A small autoregressive pixel model, trained from scratch: 6600 steps.
Rows from block 2, named by matrix and row number. Rows with one number belong to one attention dimension. Each number is 128 + 24 x the weight over its row's rms, rounded and kept within 0 to 255. All counts start at 0. Numbers have three digits each. After the name is the row's rms in percent of the matrix's.
# v: attention value (model.blocks.2.attn.v.weight, 256x256), inputs 0-255
# proj: attention output (model.blocks.2.attn.proj.weight, 256x256, transposed), outputs 0-255
v.243 094:132144159101105101160082121080140092148115129128125107159089134144144116139138148127137182145131127077127095120109103160095118111137111142162141153175115136143085135132081129127140110128159124122115136104145143128100142123110129085141084088110149153114170138153104132139106138190126159149132112179120131100099145179126092125121125136089090106113094142132142134134124158138154138131140130126125123130119123148121133108116142133071112121132133169089092134168096123114113097174179149122148101155129137140128133104120148142151147086129145108140119161104135096095114131123088103097075135154144136126087098155123132117131138125126143140141144108107102137142198129112184133145154134146163158135142132108117170111149160101141192103119132092163054140135129091131152147145132100
proj.243 098:152128102115146134157170130087122148143132141153105150094126148133124125124128139169119118084171161153131144163116160164139120106094182085089113166143132166131136136134161159158126092137110153121105177111117075149121112114130106120142152138142165125139127117122134071139177126125105143098142106115119171149145132157142167103104147148143117143068128084141130085108109128127106132093127159181118105127129148117131138168135137125153142156151113129115169184124089111137112137120104143124090135131133112129126139128157112089070123097115123167092119121104123131084119145152101128154088092117104125096089155129106156113158108115156171116085116196148104133089119149113111160158134114127107131120145131145133088167160109132130127151141148145143142090100118150118137161136117167
v.244 101:158108143124159116149131114111153127126162108141137154120080118120162105141108122095118153131129104094151103120132170075126136122116154143169145145087135106189096111167118135166150183142135100119120121144151118148133114105086143107122138110142144164118115140146130137146138136109108119126104121116122122137140114143132120130134162147134116166095117110101124097127131085164142119076143079125085147124104136121111121154167120137126181140172182134153126125104149176123132133128092114125139139066098132165146139100121134127090105134119097118145110138118070120172127112118082138127135164134110104132131134107166157146160107120127162145119131128132127106118154133144123069116129201118142156100138117131103182179174133149061126121088162122179152094114115122165124144118117142
proj.244 108:153106155175154158077114118107124109117149140111152105129135122078117155136120143132111104143105130140163111151149095133091109170130136152129095119119106135116158145106137118097176157141116129150078096144119174157115129160093136170148122090144182089159124122078139140118138158127212124121086167146094155091122107126144127125117127141127100119131119153124124147138158117106131151158132128084141139075100110160148152123136123150130070133124138143125119126101141100119131130126138149134125158114161116137134121105118135118127129152134141115160118099107166149100141140128090122099126109125128141119129136120101167161164151134121075125144109147181101130136117129166151167136142095167118125164098134130095119125062139150182125181131156086125082173146165127150133141104107141
v.245 097:093121139136165111135140128091129141142146126141145137107139102096151118129136159145154138101093113130126116154146127134172123134139110168085158148138115153161117140102168162127150119117146094131127136165099130124176153131089152105106110105136151064109094110109121136147096072137111098129129123163156103120127070088135110132131154105088142112110137124149128124132136102081157102156127142137150119095180093127100113106135112148128106143121147153168119151160127115137132167107082114119144126147089119148147127121124125153074117093083164134091144150150112144136174127129170172129130113124127136162157116150112142086116124137170116131126127180141123134108102149071137135097157150129138116113130127122187181100162136110152122115125120123085157138125094075095160127077122084
proj.245 105:148136168173169171062131157145109105139143136110135118138127169118164132199141108149116113120106095104115114153102092111106138143100132137118096110153089125133161148159097083065146120136105137126104108108142103123109155150120109116153133129160149139119186105101140128137144156104146117137096154110135140102094174151101123129127137106163106125129103111147106154131144150132104122094134120117141146102106150169118166156121136138164122104096133115138085125113121143105125156115148151167122131091150110117055096112128113156135169138151113136178137122129128146131124183109091150124151082157156120102186116096114151122134137122116116111078108134131082169121169103159143139104107139135155083136100146099119135103115115156130136136116116109142107147142160126180149137139111105
v.246 101:100139125087121131129071122151136102114100116143108113149119120132084166123144152130120143119106078130201132132166144132162153136102135148107110168110171108127137127139131115144131089134127126168107104141156184143129131138165164094153095137103142149105118124102138149134133091129113116143163176126112115090089127144160128128137143143135101126118158150138205151099110105126113096121123103127132128147163139131129156108153117102124143106167129116113081121168134122105149173110122154151155131131097134085196121115116131100145121123126137116145131118132111070109130117128123141090149082131153131120143138137060129125140102157114116103140120116174103106098129089177122123130084153126095196132171122096095088119151111100141127122093156138146149151125095127115109098155115116
proj.246 103:150126120111114073120117121133153100119134126085160150098138147147133140143088094142089148131180094151109156097177144142124143164148139112134117116134114107113140138107122167161082136102134140118144161105102109112106124089129118136123102120123101164136083162131105114074106129141137153085115089118121132140145114187092112145152121112115131134105096118100137096122129110145150138114085115152145150171134075099136121129163141120163136153130105161146156123109127112180105096111100130126108100098120139135111137159086156089157116145136156151093126152138118127147113111119077125143123153154102139130126143128148084153121100103168114131153143110124168092112106091091161135103100084175156131122122128159165148120122099152149146070134160161089144107146118132132112190130089116
v.247 079:133131114141106092108150136137117152140148111121132160073126117083111117113108135130113137107129126119110125131088130126105150157106134140093133124119106134141147136122146143134161145136143112128126127119161117128164129083104144158117172119168171153137112118121090132140140160096074108127077112112150095090110118196128132144104096159158170109140149120144147150127153135150113084133084166132175193116126118103174099150140121121121140125092106118122131127171131136127147110164129129098156180109133090114121130113122171156122130079158139125129100116116152145114110106112140121114127125141125074123128138153195193170117116101139144160103076170145141133116160114111099122158146173111111163134109137113142110145124130151127148168124162125184150142161090144124150080107138104
proj.247 075:126165142104150136134149121136111125096109116102126177155124119139178174126101117170104147137076054129092101149129155158172137127110155142107159119133111099124095155126103135137137116125102137125139136174136113148115141125130133151158089139112067123144106125158146157132143158090132137152151125115133147148115113105158127118128144109110142139147131174141121125136108187113165129112146119137104086132140123136107149083113138140105127130106163150152148128139159098110139163106138179105119082087138127147105099168116083135132175119153123144120127133120153113137168171103119190112124129119157165162133093094098085151114129148116123115123118130144176157132145140135117123106150082129157081145125118148132136130106093112103134119089161161084106083087140101162139106135138179
v.248 087:145172146114104161152106117147151125131103108170129111165130125121091174105161130121104194095149101090128133129132136095146166104129139105174132139165122124162158122138122145086134151135135130120142125121147159134088182105174116117115133090163161101101145140133159124149103130146117117168139160125123132114163087150153125143132163151130110160127089118098116112141123091164156121162093158133144120129072150138098123089145121108116113102170122160119150130153118137131102104135135156162128147140096086136110140156143145141161134113142100087129136154145129084113117128144079131098150116144112131127117104131137150150125094112095132072148103106070120129086109127170122104145126161106133104133148118131092154101127093117141134160092170153163089115119139153131138153057112130
proj.248 096:144055139126177076062136130107081149098152122175108105102148172131137108149095142128126099128158154154127119149150094166107103151119149142128122136146098130130107102096129140147091112155105145159104127103140097136158083099121113097109164135131128133138128101143102084123143101160138120094124109128135106124145137141099113113114120172134103125084127133122152134162126123140110144117102125133109140142145142142114151126160130148153102179162091115122157161122139108121141087124135161103089130100142161112146166098093100087083118125101139156091092162132127134085108116148079103125109080127088113091096140093098134148147153114164165117082117165129096110137116088108125119100126119148121152102140150151134123168130130110149142134136131136133123094141152087130093166154146118
v.249 084:111148140119119153145133110107136187136088135118102131133141109117135129165137210172143124130116138166124117118091151151143110115128134122121117138147100113149176122139150108119126109134148138149117111113142126182134160110128137122094116112138137137111134138126125102151105133085149119106153127126122090075150134080135182136114115164110102128118109157146140129114114099170160104171112166112124145154156110158109098105122100165089101155150154123121110093113132096113135100167163143168116071096143099165126135114126093129132153113115133138087153146145119129137176117146141138123095158132081168139120100157157124162179134134085148182109105085164117139129118120114123170096118106172101088120151116074120166121158128154091170103124159131149131154119134150112161127135115121
proj.249 084:133149175170128121101149117108115120113168150136120088097113148172157119123119130148140153139077097123071183117151175148130138121107163103111145132177142124108137100106129151127132149111143144151139174146125116127104095161076146111170136137094148131132111110133128130138129159144100164109140093098152118119097134176129105111168155113159152112099117138113136118102156130109103131091113123164127174128112158098125145125174097159172178145100127162105184123160129153121115128137133146139105131143118141108126150130140149107175117137123132164105114163130129126127095126112089133112122088135156113134128101100112159112107116166166112114101177153131118094114140137117104103126152145120170166113148123159118101181091109076158114134156134160090162131105116110169104119117162138
v.250 080:118097137091145142129146129125125150137152146134129155130166137089159091140112097124069120116136114092126125131149123147171133130131133116106093119070108095123150174142141147139142172126128107127128135143132158132167116101118116074135122095157155129145096129152173145127117098150113150123137124151158168160174114109139064143155086149148099119111145102075133062108149121094132156137117206139112086126108131108116116142131118109106135135109157161166087080152122135123132103116183100114126162097132102120126129104131097096149110112091138098118106110161151180146147112140110164139138119150089108099148117120106136138138135110144143113132111137152111125143161134121110121126134103134141094124180142138113149112162139123189116164120174161119123105075113163138106119122155130
proj.250 079:090127104127124141101125092139128131122139094126125078178155096118121163117139126118143139135114158106178128147161073093115096130145112135178136087114145140159143115159145100074107117149150126125128105110149129137136135096145110167099155130136130114100130139092118121115154130079133120180137112141107118138122148112126158108107109121123149115136150131162096136154112168122146114131134098099107131116159131137179155136116137130113090134147155140122124168120174130113177159129130121125115129165124118131162147105141053177079155177152093139138133098084108124100141163134114154158150161112159124105140134124167114173135128123128123089116121101138130156188125117172138153112100145115088084169084154093182111096109145116129135131121123109125113140163108110105167132143091124
v.251 078:135128123145115124122126112087145141146179136185141132118128109117150119113137103118186122170126144091170123115141158123156121138107123134108144088112109156152082124122141141129143154145125111153139152105113083122130100125117114112185126170152121106091131165157123110154134107125141132128127134149121142194163127098137134135095121103114110120127118143116085062151087114105102155138118129135153144120073131085155164142147123144127146131142104127099123109078180102115117129110101123089132101121131112167157084162102106119150070189118145147198090125164126134134119150172117126144122125164129125122087127127163100099127105097139126128132151112120107128137150182084139128134123183105116122104140068172118162138119141136108124152142103140116123111137147166141118100136128117
proj.251 101:111141144101168180096106146147130105118099134124144104141124109094132150118119145125123154110048134113135146148156124102133106134078107143151114160144110123132141100129093099104136133113122145095118083154158102095114135160142126146115128103142175138146131109127110161109137106099166081163127164134106142110136132105143125131111105128148112112126142138144112191136128137125170112146122140064133110078127123161133134122142109161088079095080149136145109147135096140131119119116129100077095134121107097128129141099114103172092176102111111122139123135120166157126156141058108156131157129095151129109154153113111163202137122139137113133122097113121100148118127114166132145083101088159130106166102152117129102128128141161186137139106140126141097159169129106141112158116141137
v.252 106:099074115122089120141137110089195157172152155137149094122135105138097163126123135092177148098126120119142149139117132116138105107139098129135134163103102150114151173131133135146147097142102105109153138129148114148155128179110129156140095150141107118145141129115138125103123108101158125148134146116121180147077116120120092138129143090074158119106139160140119130118117134118169085109109115125126130128103145152126108153163132075121105147127166134089136117107157113126125178077127205103088114143118153108141155114109144116141150111112096111141124151167091167148159139118121112149125137144139199131161154111103165091086125134150139125129118187143140115129118122115161114097138142142125109110126165128128086125159151114098158069163107106097139122115133145136134102139136092
proj.252 114:139162093149144176138126113156148100110129133098148109138117114129131154126115116166109127092111107113148126156161124129124152134087145123130106123121107157143166131147129111073179117096116125106110144131106117128063173164132133137136130114154189141118167106116125159131139127056118150173111169128095144141125142109114161143083135129144080107120147118142104134115122142131085106089134133110118080099127131136118145143107113175167100110095150109175125152104080123146147151108128088102149142143125111165098096122166124140114149118119143089138129073081141101088123175073131144155149098126123089103151110125147128138147118107090107123089108135130101114104150138115153176131117118152146113161090101107138149100127127156122134137124147120141121155135122113129133111077068145
v.253 102:149133148098136122117138112116117083139132126135115123153114151185103126107125093115123082134153136127127151135138111153102135098113133111114132112107124115114166094133126136152146144163139133130133109131117117166156126106132116150139149137122078083123129124130122147135213117115157138125132125101169077127089145101154150119131103093148079087145137127098122130130117086151139137108112146144110166154147144142094106149080130116104139121118092114212162123155154148135134170124151109132124176109139131113135154180066129154133117138118141156123117125138137149181143121138131156144155078100130133103134172111078073116147138130124129139139080133145152122108133157153124098082086155111137173113138201077116154123131132139157093130136138138081163130134150137128100145132114114
proj.253 091:160129117160107145106090141137136146133131104113146154111122149097154147168159147095093122131156139123131120100123151120102141165163095132109092127080129156114186131169166097094149156162123131115147107125130169106104146148119138154120093128148116120156157200072132116160094149124176124144165146150097173098162132164101156142144093133104148123121155111161095104101131099114105157137167094104152139076114107137162176138151134090092150109122116120099103130095142118135161144116117119196130110148158110105149088123140137102134119154138148095135156113139142149162097128133130110155138141133144127163128118137163118065129106139094098133176155139130132116148119119106130174107118098119124101161132116121143137082109157138111123123111148108150088145115145124114140121111111103
v.254 083:075165116112139138127135115148105077167101133178152105119108139144182167142159133146134150126141140095113112158129129125141153136134125116157153097131145144140112065111126138123133118080143127091104158123099135116095115124120137151125153141109140129122109120184140133118145119185163164140126135161100068127125131178132103110100083146133125077115183117088096133106117117102126107144143095113158106100142117126184105127127139141125099123120145162123085152115082102146127110176153087132121174162110147113124126123135115173104150122147147165169125137126115124094114099141119109126106113122154090115125086127101076142111143124119129061152145135108118135126137138141104122140117088096132147132117109130109141137098116111080115061145135099112155115160143099136153162150146138
proj.254 092:147066106094183103112124145126076151127111134159121184119154136117110065143148135115102095124206148153113113136094133166110106142142141156073111163136108118128124140160138132136133133169071169142135114159118132129160115103119140102129114127147081131110160162117140076172147140146129071115139122111155155130118136128103127120116164145125145141109127094150151125164093130136103126156143108126159134121150139141111161139124157085108153132159113098122151130134127117111128116119151140159142112107142142086154128131117135114117103090096091091095126147142129143142108150128111079146121112137115177124065152121094142051158119102125158158104119143123154157142133128092114109135153123096098108127164134091137141128127171150110117130127126153161108109097125154112129107155139139
v.255 104:127146109146127122135133113180136129162101165065139132110132146111154136107132130148154146115124121115144136116111144152114070105093129144137128136138121132180108143144151131126117132156137115120148095120126142059131093137152146158178107123135160141092169109156171131170132095162134113121128097118141169121140099115151114138108120144115122138130145117151130153138105167131084075131155176108132131160121091173107130132158150099149141124179141115115141132126165095095089145102140162081132120108143114126146123168109146110161112111097173125144163102150096122115096119181122129123121076126093123137175116153159154125117086140086091111100127133101115094132149144112093150153131157146154148106088146116138122174157149124137150172168086112174121134122151116138163122133125095
proj.255 113:143114128103129107103157085094159081108145179125150142133190077139120151129115121163115129162104116104114143158164164102116171142128154110091164101156134082107108143091117168133097130101145140127115176115113166142118097127119127124129140102101111182128056117125142133121108161129122119091093122105103112102104066150152133128137146124126140112127122157083134140100118092115148109165077085160129105131134097123145141126141134157130188115101126139180162091124106119142106103127121136125154128121090094121104116126131133115158119113122118119098161169133138142149110164128103126118135131171138158136113136111085153156142150129165140138175146143175170170114137120140157118141128108153115132131149112154106168154136119136146149096139162172101122147114114132155138131135086142