Weights of a small autoregressive pixel model: layers 8, 14.0 epochs.
Rows from block 2, named by matrix and row number. Rows with one number belong to one attention dimension. Each number is 128 + 24 x the weight over its row's rms, rounded and kept within 0 to 255. All counts start at 0. Numbers have three digits each. After the name is the row's rms in percent of the matrix's.
# q: attention query (model.blocks.2.attn.q.weight, 256x256), inputs 0-255
# k: attention key (model.blocks.2.attn.k.weight, 256x256), inputs 0-255
q.68 094:131142086072121089116177121140114124139147127115131141133142128131091094124116141135165150164115146118141131126132114119115168135118127124130110135126099163147150068155143144129136128147161118141104130157154134150160129136102123114139142195127146130147190162163152156097130111161114099125097168129116140126144166122180131100156110125144096158146109129073146184134168090135126133119119122131100116120137135117095111127135113135125133128147065056130098138122106117113121125133106121089110134099162131154141134152143088118101174161117137168133087141111114121103154121136186121116159117124182159111116138117118126121115100127141140137140158151147110119116137160129108113134121143114056150164090121122144084120139126151153087150061165144164126089167144142131147099131095125
q.69 108:122175113160113121163098110119098125101147131138131049125123101161155143130119141126130147106151145076092146145102136134115130163134131117133106145122139120128152125110136114160122104139103135141155117099111108167122114158122156135117087149148113116153138118137151115129071104127170132105159107083134135097101161140130135125133209167102109057096102136109142140154106142117145110130099162127128122134118131135149096106128135091094103140140139110146141135097153128131127153120174103144120140119146139162178131174087085103129122103138092099113118141153120167158131136122091071185114142115119147108140142093168088158105164152124129148119113104158121098130167149132134121152126107124153122136187119117132098127135128117133172124090112128158105104106126142163167091090147088
q.70 086:091106119135144141115117126117105143207114159138120120149142146132124108142112182143096112156120109108149119126075158131162144128159141101045092117148155156127111165144136117109127084091115132122124155093131128123113162145097132134134171107164149124126095118106127138147062120112151115137134084157142117116154079152121094110095145156147134112120111133148135130123103109097166091170154151113133144122154131105118165142118122153078119136138125150138127117111124090128119157124142128095127145094077148061119111125128085129123108121108160153106141150128154104144114142124155166161132148162112119147118105095154143134167136178104120147107127129085127107141155122126146110096166137131142095116157174156134130126144136119197117112130082153136115147127131097124166117158092093
q.71 097:124156173125086085111143135149099139116145137116151156126165138113169108117129137140131166163125173138088133126108123159149137130123131143163097101160125137099169122135150131078147127124143089127120163122124136148132154169150119131126096111078119126126120162153123119067130133154116134126140138083156125145093125091110110127122141120133098120091076112147111136156145137122133156158098185154082101140143157096145097114104125113177148137116133126139133141105180155102117108097161144146110144183138135196128141147134124140104101144148092062142092126177128130132150124112143095106130123144147133136138133121113101128128141112119082114144086120125127153112093123107136115125122107160112106140063157113163116149095085126126109149081084144129110121121099160133117109090163179
q.72 098:087165141156120123170122161097106120152143067152132131154120115138122165154151125157090159149167079102115114122135105119123150115162123108114126139147172097121110150156118116132149129131133135105162124141151134167109139130110146122111137109071129075106116122088128148105094126120078105128114153117154137134102142130146129100132141135119102115139094080138181139129159083105154157164133170126117115088126137129141129135133137119127093170111090174180109152114106138144107120154105154155144110136128153134136126110167112078127142112126087118057118148149184103166146120127112123150149106129119136112080074127127152141113161155134087151117107166099108147158157110118148158103157123161108082130115135143150109138121121138149111124102124120112132099090130084105119097109088097
q.73 111:123132109185122148115156133104131109144164120158112104113122134127106150120123094144099159115132120128137141144106114087131147141159122112157134139144123121132151157135143075166108061121135123143153139145168103154103112162111168093113116084153128091160124092114141141117165101096093136108149110132135175118170112111149136065132134095133099177148120140136093141157157107122146135125109140098121174097172109135052096160125092104113106109140106096118099171101176167151132150082121165101146151118132132148135131144081119110141114125122159124177143138115147129141145134138120117145137106134118100122105207096135111146125160172123150146123120140136136122119128159120094159111106143123103147114188113104098147148120123159142102118095128126125142100159093118112131110090110132
q.87 105:130130084144145190110105124116139158125146123118129137115170180132127098101121123114128160120118151138067156127163101136107111138134120136129145070120161158088147166095124116144133124143096126141135161142112130110091117094146104143087153158104095144141170139133116111166117124114136143065143122162169121154128151116125138140089113105135134126127167143141088128114119159105095126139149145126156087150108116069167124104170138141152114091094125099092121144135111104131121133095153116114093126165172109101136107162108157129110113140143122142132174093156099125153113128114078115123124133094093100177117150143125167133153134110098140120132138148127103107153124092121169069144140146140146107137118123159138081174111085149130141107119113134078115152172084117142104154124143128
q.88 100:102088176119107126143156123137166087153104139120114087129118163149133169115169155154068119150144117143144126109088170150102159133110124115161142177110120102116177106169145141118106109099164128115109147106129126102124128132118145132171132097146153157124130108154124138132091103094121122156122136142091117092092087171108138105149125098146146137131104167142152121150156104152131116109116116127121120140077145126133114169128118151145128153151123160077129150135129094134137165124162202124100143103081151124125126146136158134145120150156116116109097124116155087127161122121137131173174123135131158122124131145133127143121148169091131149119095123145129144121114164128090107080101071126096161110164100108098145102153123128124168141106112117149134142117118111109122135207097099
q.89 100:204107139124160149122083101116134092121132126163113143135116122122090086099093098123128126111153134124130140117117120113126112130109087149118171126078126129099109123106109120126143145159111099124120112119112101121121123128127121123168104104099111117120098142096129145160143125119141128174118115082157124188131061149110118153133150140120140106141119144130150100122082122148152165086133126132132160114126155127171142141127150109139090152161167130095105172156156150130166129129130111133098171101085152139082122072134146129153103147147109090119111112140156115163156089121118120132157139115115134098121166108150088110124140111159143092162125118157160141132162104122170097183091160122124131115160149139081152160133145137130156105120148171140140131072094107159121149121176138
q.90 092:163145046113115124128147131171121135075120098133108117141104149160123155122134099103096153106171114135148137128126112110121120122135106120178138121133131080133103101101122104108135154138146142129144177129155101116121111109160135132137106155125139128143148089094102135130118153168116113127137130114151144146150127144127168082138134133100118143133125143097106132120131127153132162139116051091124117140132126120169107169173140116173111092141110165137147143112124129135131117130160105165164168095154095110126115144160130090141140111112128151152148087053133086127130112146114043110164114173132135133171162133125157106121159132148160162142177163143103147143111139112097122107115141158118169143132093144122126128129099148085132126132105119111140131125134118114082115196123138
q.91 082:100121114181164089150112104129121123144102146154172158126119121140116152124146134139138142130131158120108127159086142149111146176146155099130110166131148089116171082160167140127098128089100154093146099117099109120132129126120150121128144172161119102141118120155155170141103085099121123161112147086097129092144141116125126112113111181108144078132083132081113167145141122154140102141132134138103139140103122159088124142164128085131122159119135146121147088150138100158098134157137108127138122092121166145209122116164147102100109165161159102094124144078132142121136111118124121131145166089158127119115107090132190152103159165134118116107106104127126131132160135088125121118154107082131130101119139087124109123120115134115120130125092141118115146134136109107199102118108116
q.92 093:073137165190141146148112134097139094110172143139116090109140095122127114182137155112181159150131119146139174164090075155100136125155114135129126135152138108133065167109149101122131078080132135118140085093116123152149167096110137108106119088145122125155112113148143114120142111140079102130146145124110167121105149176128147143180112066147128140126104140134122149107143160078105139114124162126132159137140109122113131103124130097130102104115117110106118140080121132148125149131120099099103122142140129089135134157135114121140135119101108110162141160112148143146153137107171114146124112140126140119090150128147112154108127134124124119132078161130133140104167144095126121134133129097120135102110174111177128135143144103089152174188184119163104092113125094138152129103109131
q.93 100:116144126164143116164099136144150095145156103193153118119094104132147113147131136131140125150140106108128119144122138075163119165140145116085089133129118122173118117133113136140135119091130132091108104108152181113092119142121160118159084089150121124108094135149114139138141101131107087175141160081098170134110169125130103113120171138083170134142123098152163090109171110113104077106141159142079163103111092126114127137100131101119136147128150149146114158125144148141124136141113074082161145120139119156164142107117118180146137118146069120170120137127138155115156138117142119147158076145166132088107177151130090132110124108130118137122095107141100148138135168107125156120117117109099123102121085121166089096116147120085102152119158116112135125135102150134103114133126151
k.68 102:101112147081091138103169129169102125080110134121102093119145171108096114130104126110144100131162109116131122144135109155132104086111145120139115113092102109122160179117139092138125097136133114148134168140112138120142140142150149123156100107097155171109128107172149078133162099108131100088146117142147157108109111104126131171122125110118151145133144095156074113095108123084128148120127190114142139132138147140167136115153132142165163114109106126121111113146141118143133158066171126123097160167142091085104127147107114146172052112136122131153105142124136153143092121119116163125112115142120092113171109166099112125131110124156117156106148169133134127095154106162126177122104154145123187150129104138154109109122153131100128149147122136147133145079081134120111152100137105
k.69 094:144133115131106123108171147125129158144093116107126154122138149135119160108148128135090131122110113114089065130136164161125158132159173129095067138161148141128126145115128110100117126103123148134083130144086121126130136102129091118088174113178114099114137132140113146151125137126101147076120137175091085132137137161116128133127097124139103177129126093151113125107162046132177132152149135118123153133113144145151124088110117129109165101103113146143153126103124121138131096116119113136078135179128130086133116138138107142115143086118155147163157151171130157131121177105144174081118139085132119138095064160110155148113116111140097161123138107099115138133119134138128158133169142131147119150166072130151118143089113119141126121115109144131105183145159108089107154121125139
k.70 091:127169074109153121152147129107097127150125106119109096103141142118105147108132126120095176141146152143147122097158080137105156126131124113159124107126115127121146140133170113164135139114149138163149162140131117097088108133133085092111111122120146102095175133146125123107103106141107165143141128105159129136170144135160192088144116118115164122119128148075116155150139099136129129151101114151122096116113112128149152140152104092155121101151157138109107117100133104140139119096133163175133110127111136145120152126145160065117115157124117096073111116085152129135122144132096097147119093154137152111171111135146134130161119148102153072141170121136145116118115134132114132130093065085137115131132124158104146077141119131183155128172108132146195087109174137154160156094127139
k.71 088:080099099141117154095152129120105125131131146111092184148137130126068127098125110112126132120108120163155147090144100166087137130103148124114129126140137174074133125144124116181151117151116119145143135160192174147127115122147126156142112159106159142134133139125174114116128117116126131122121140159150121151100127100131170145141149112157108145148173125118127143095160146092110156143154118160175115125127151107106150129129130156135139071137094093114100098153143130105165108146115123091092108121142129108098087126105117099152134146123161143097154095172104140152113113147101135124130135102113124141119136142084122142130110118144088141144127150161146083095112104169121156161097143141162164163116104140093071094180147157145094114090138161126095109106145179139144130096100126
k.72 089:111131116117074116151129150102144146149084129126131116152145123153153149161103172155110152133154103159130090111126133149149110113136194126131136122127147136146099108147164106136130118103181201110097124144129180113128152103102133099071144091157142119094127120111120131138155140150124123102137137157146114086103125151113122073100142120121069123118139116126161141149131116111149075153105134113116137151164097102152155115097113131083131121132147112111132137158104102136122132128164141168156111154094152130103143113115109108157162144116095157161097141167105127110143185152133158122091126118121105123124152172149122148140117126079115131105108109117087108150169138141159099127147093144142133142139100101128153102115104119177120099091144068111161143139143108093160174119110126
k.73 113:151127139139171111107135138148147112110077140086122147151131143096150150108154155117113123150142119141136117102109152145132130118069108158155103162152117121101154124110085151083117142145163118131117135098115175088134133194164145098153101105105178135092125107111186147100109144132103125172106135094156143108136108130129154106129143155117185133132077126164138175101111135136079124154162138147111058154149139148144133139136124143143131161146135152130133144160095122102166104146150137126129114093078108135162112091150146151124118103176132127137145095125119099138110099145120132071130136134131079150155118142134167119105140099134112085147163116147114111148075083104082144123116133141132145161113101121122108125160138133109118076125112113107132147131142145101136147125120136
k.87 099:155155090133141194114073090146110084095154163105138111137103149102151143110104127150073116121110154116167102177165115112138115142124099101179110153140158094132154106105095146153138111139103100154136112119107151100092144134165129152126090111119109137151112149159152087172116131175084073115140133122131143113163145109148155102111114150111146113136107125109101123086102153113130152103131143131131125118154130140121129090074152138135122126145122101106129173093141113163127110118131103140119145142157144136144144163138134137157138137147125092159128102128144100118111093126093116115134114126139143121130165103108104138137129113160175071173154097112109160081123143156110205106103122107128093116145165093115165161114132141106136117122113136126086127135110144159117121122154112
k.88 091:158135145135156141122104131106140148084110174128187130114174084101149156141126154132147143127104141135132118142119097075146136164146145168095136146168107137115116085151125140090117154125162151112123144105131125110142152106148128121104128134132150084143117116120152154119129134154147109133148138134098127175173138133152081099142133175126113108123091132090106125152121188121119144169126117119097087120087097137141083133121097121111077107156140133124136156096123109106100078180107099152199097125122137122133139109160114091123145084135125122102182130131095113128149152122116158118133103115152159158146149138155124086135146113081110092145147135110112109134124090116102128135178132134098093151080166132116146129137100138115089152147129092136120084166129100129146130106127117
k.89 088:132148135160135122146149102111118150148139170101148139134110108155148130087123153089100123141118131112109110147127124128094181148129174136143098127127135143122149144132117140116153106141139097112165135148127133139109147085128119144099103130113110130105177122146100124096118125130142131092143104159131102076098163132113128129119162127148118131127118176125135140181152071178140092132110123122152135110131135149116094104124147121135155083169088099181124113087200091133151169141122149109096130115116138123115143147133130085073096117129129142101121119115107129155129117098116084183124119129146138155116105114124124147144102147130137125146099149142102132076152134133119081051130123141155128116135070106141135123185087152124146191065142152122155157122139133141093122104112115
k.90 085:135114101116163110166096109083191114138100112181129156118132115148160109106112172122088114145135166126104098153140140156128150186128114156102096154101126133134128133132096085121137143153118120144127125113146151116143140135124130118135103116125125086106119136079094120132128113090084127168129122106149126114090134139143139124121164101118160096126137137136160132160104128135172076092143167167118167100127134145136099120107160096112100144124162103115100118144144168138177131096117128094121159095085134163126123089148129116124115133163134127114064149134119149127152079124103121122142123115124089138126128116154134171110141092150109141135098117145137128155192108114128125182127140095128120129146074160145090100174124132116150151136172163148138151088088131127107142088129102
k.91 078:144111124123127119098107132121171178089118149138137142108150135120117092125118109125177108172134089085128139135110122107129084120133138143061150169117130126156125114088125142083132135114101139146098141089146131145156157131141100129109150163106156150161125132127092137138138130097135129124148127156105120150139101103141086169112127112141114181106147139120173108125065163114105129131131112111111161124139150119135112134134082115144129125138178151184138099130123132090103120109099124138145103134129133069153105121106115110145154102102140140122138158123092105147146162135135196105151186154121084135112095158131109103103098131137087159121173141142069123155123110104162135131175130136106136149138117161138098170125131075109098126143143127132089141156141108122086102161107127
k.92 094:153141117150125094096123140159130121118107123075120151109095107119118109113103102124091105149119107145142112103143173119128168098074144139142099118101122135148126117154108158126125105128141140123076110103139141122112114093169150109155149132099144153090084120160171124095146109098106115116097133114161097119155156128154124134118110136153135158155081136193105164104151106138081141142163141123136099169108116155147178152158115143179162148146112126143101132115138139128153129183161118110108130099170147120158106114143137125131121103203182147131117095110103116124088135155155177140125120119185115113146089107150112137137115099148108131112090142128143135125139126164104117126102139115138164135152077124098094128138136166179121110117144153109148151115118171105117147111134130
k.93 088:112135119107127147123131180139090140136088104093078120169137131138132164158181117175115137104166116178175131094130089137123121153116156129129120133138140121094138138150095122095103112134158177164164107172129144123120146116167099118091163123125144105170148104117113095079142110151156124097158145087123118112168119132170171130158130098166110122150127145113147157127145081114134122147139112100166112120152121133132128108120089163116097132142127137143126149122104156136136144158150141149133108102156184089105090117123118117134124116145144141085137122131120099144104161154142135132159136090145146107139100116145123122114121139130089137121129117074131106131078136150093121109112101137134165172133107131090171098117122181102112125161114146127147132155136145071132128137058141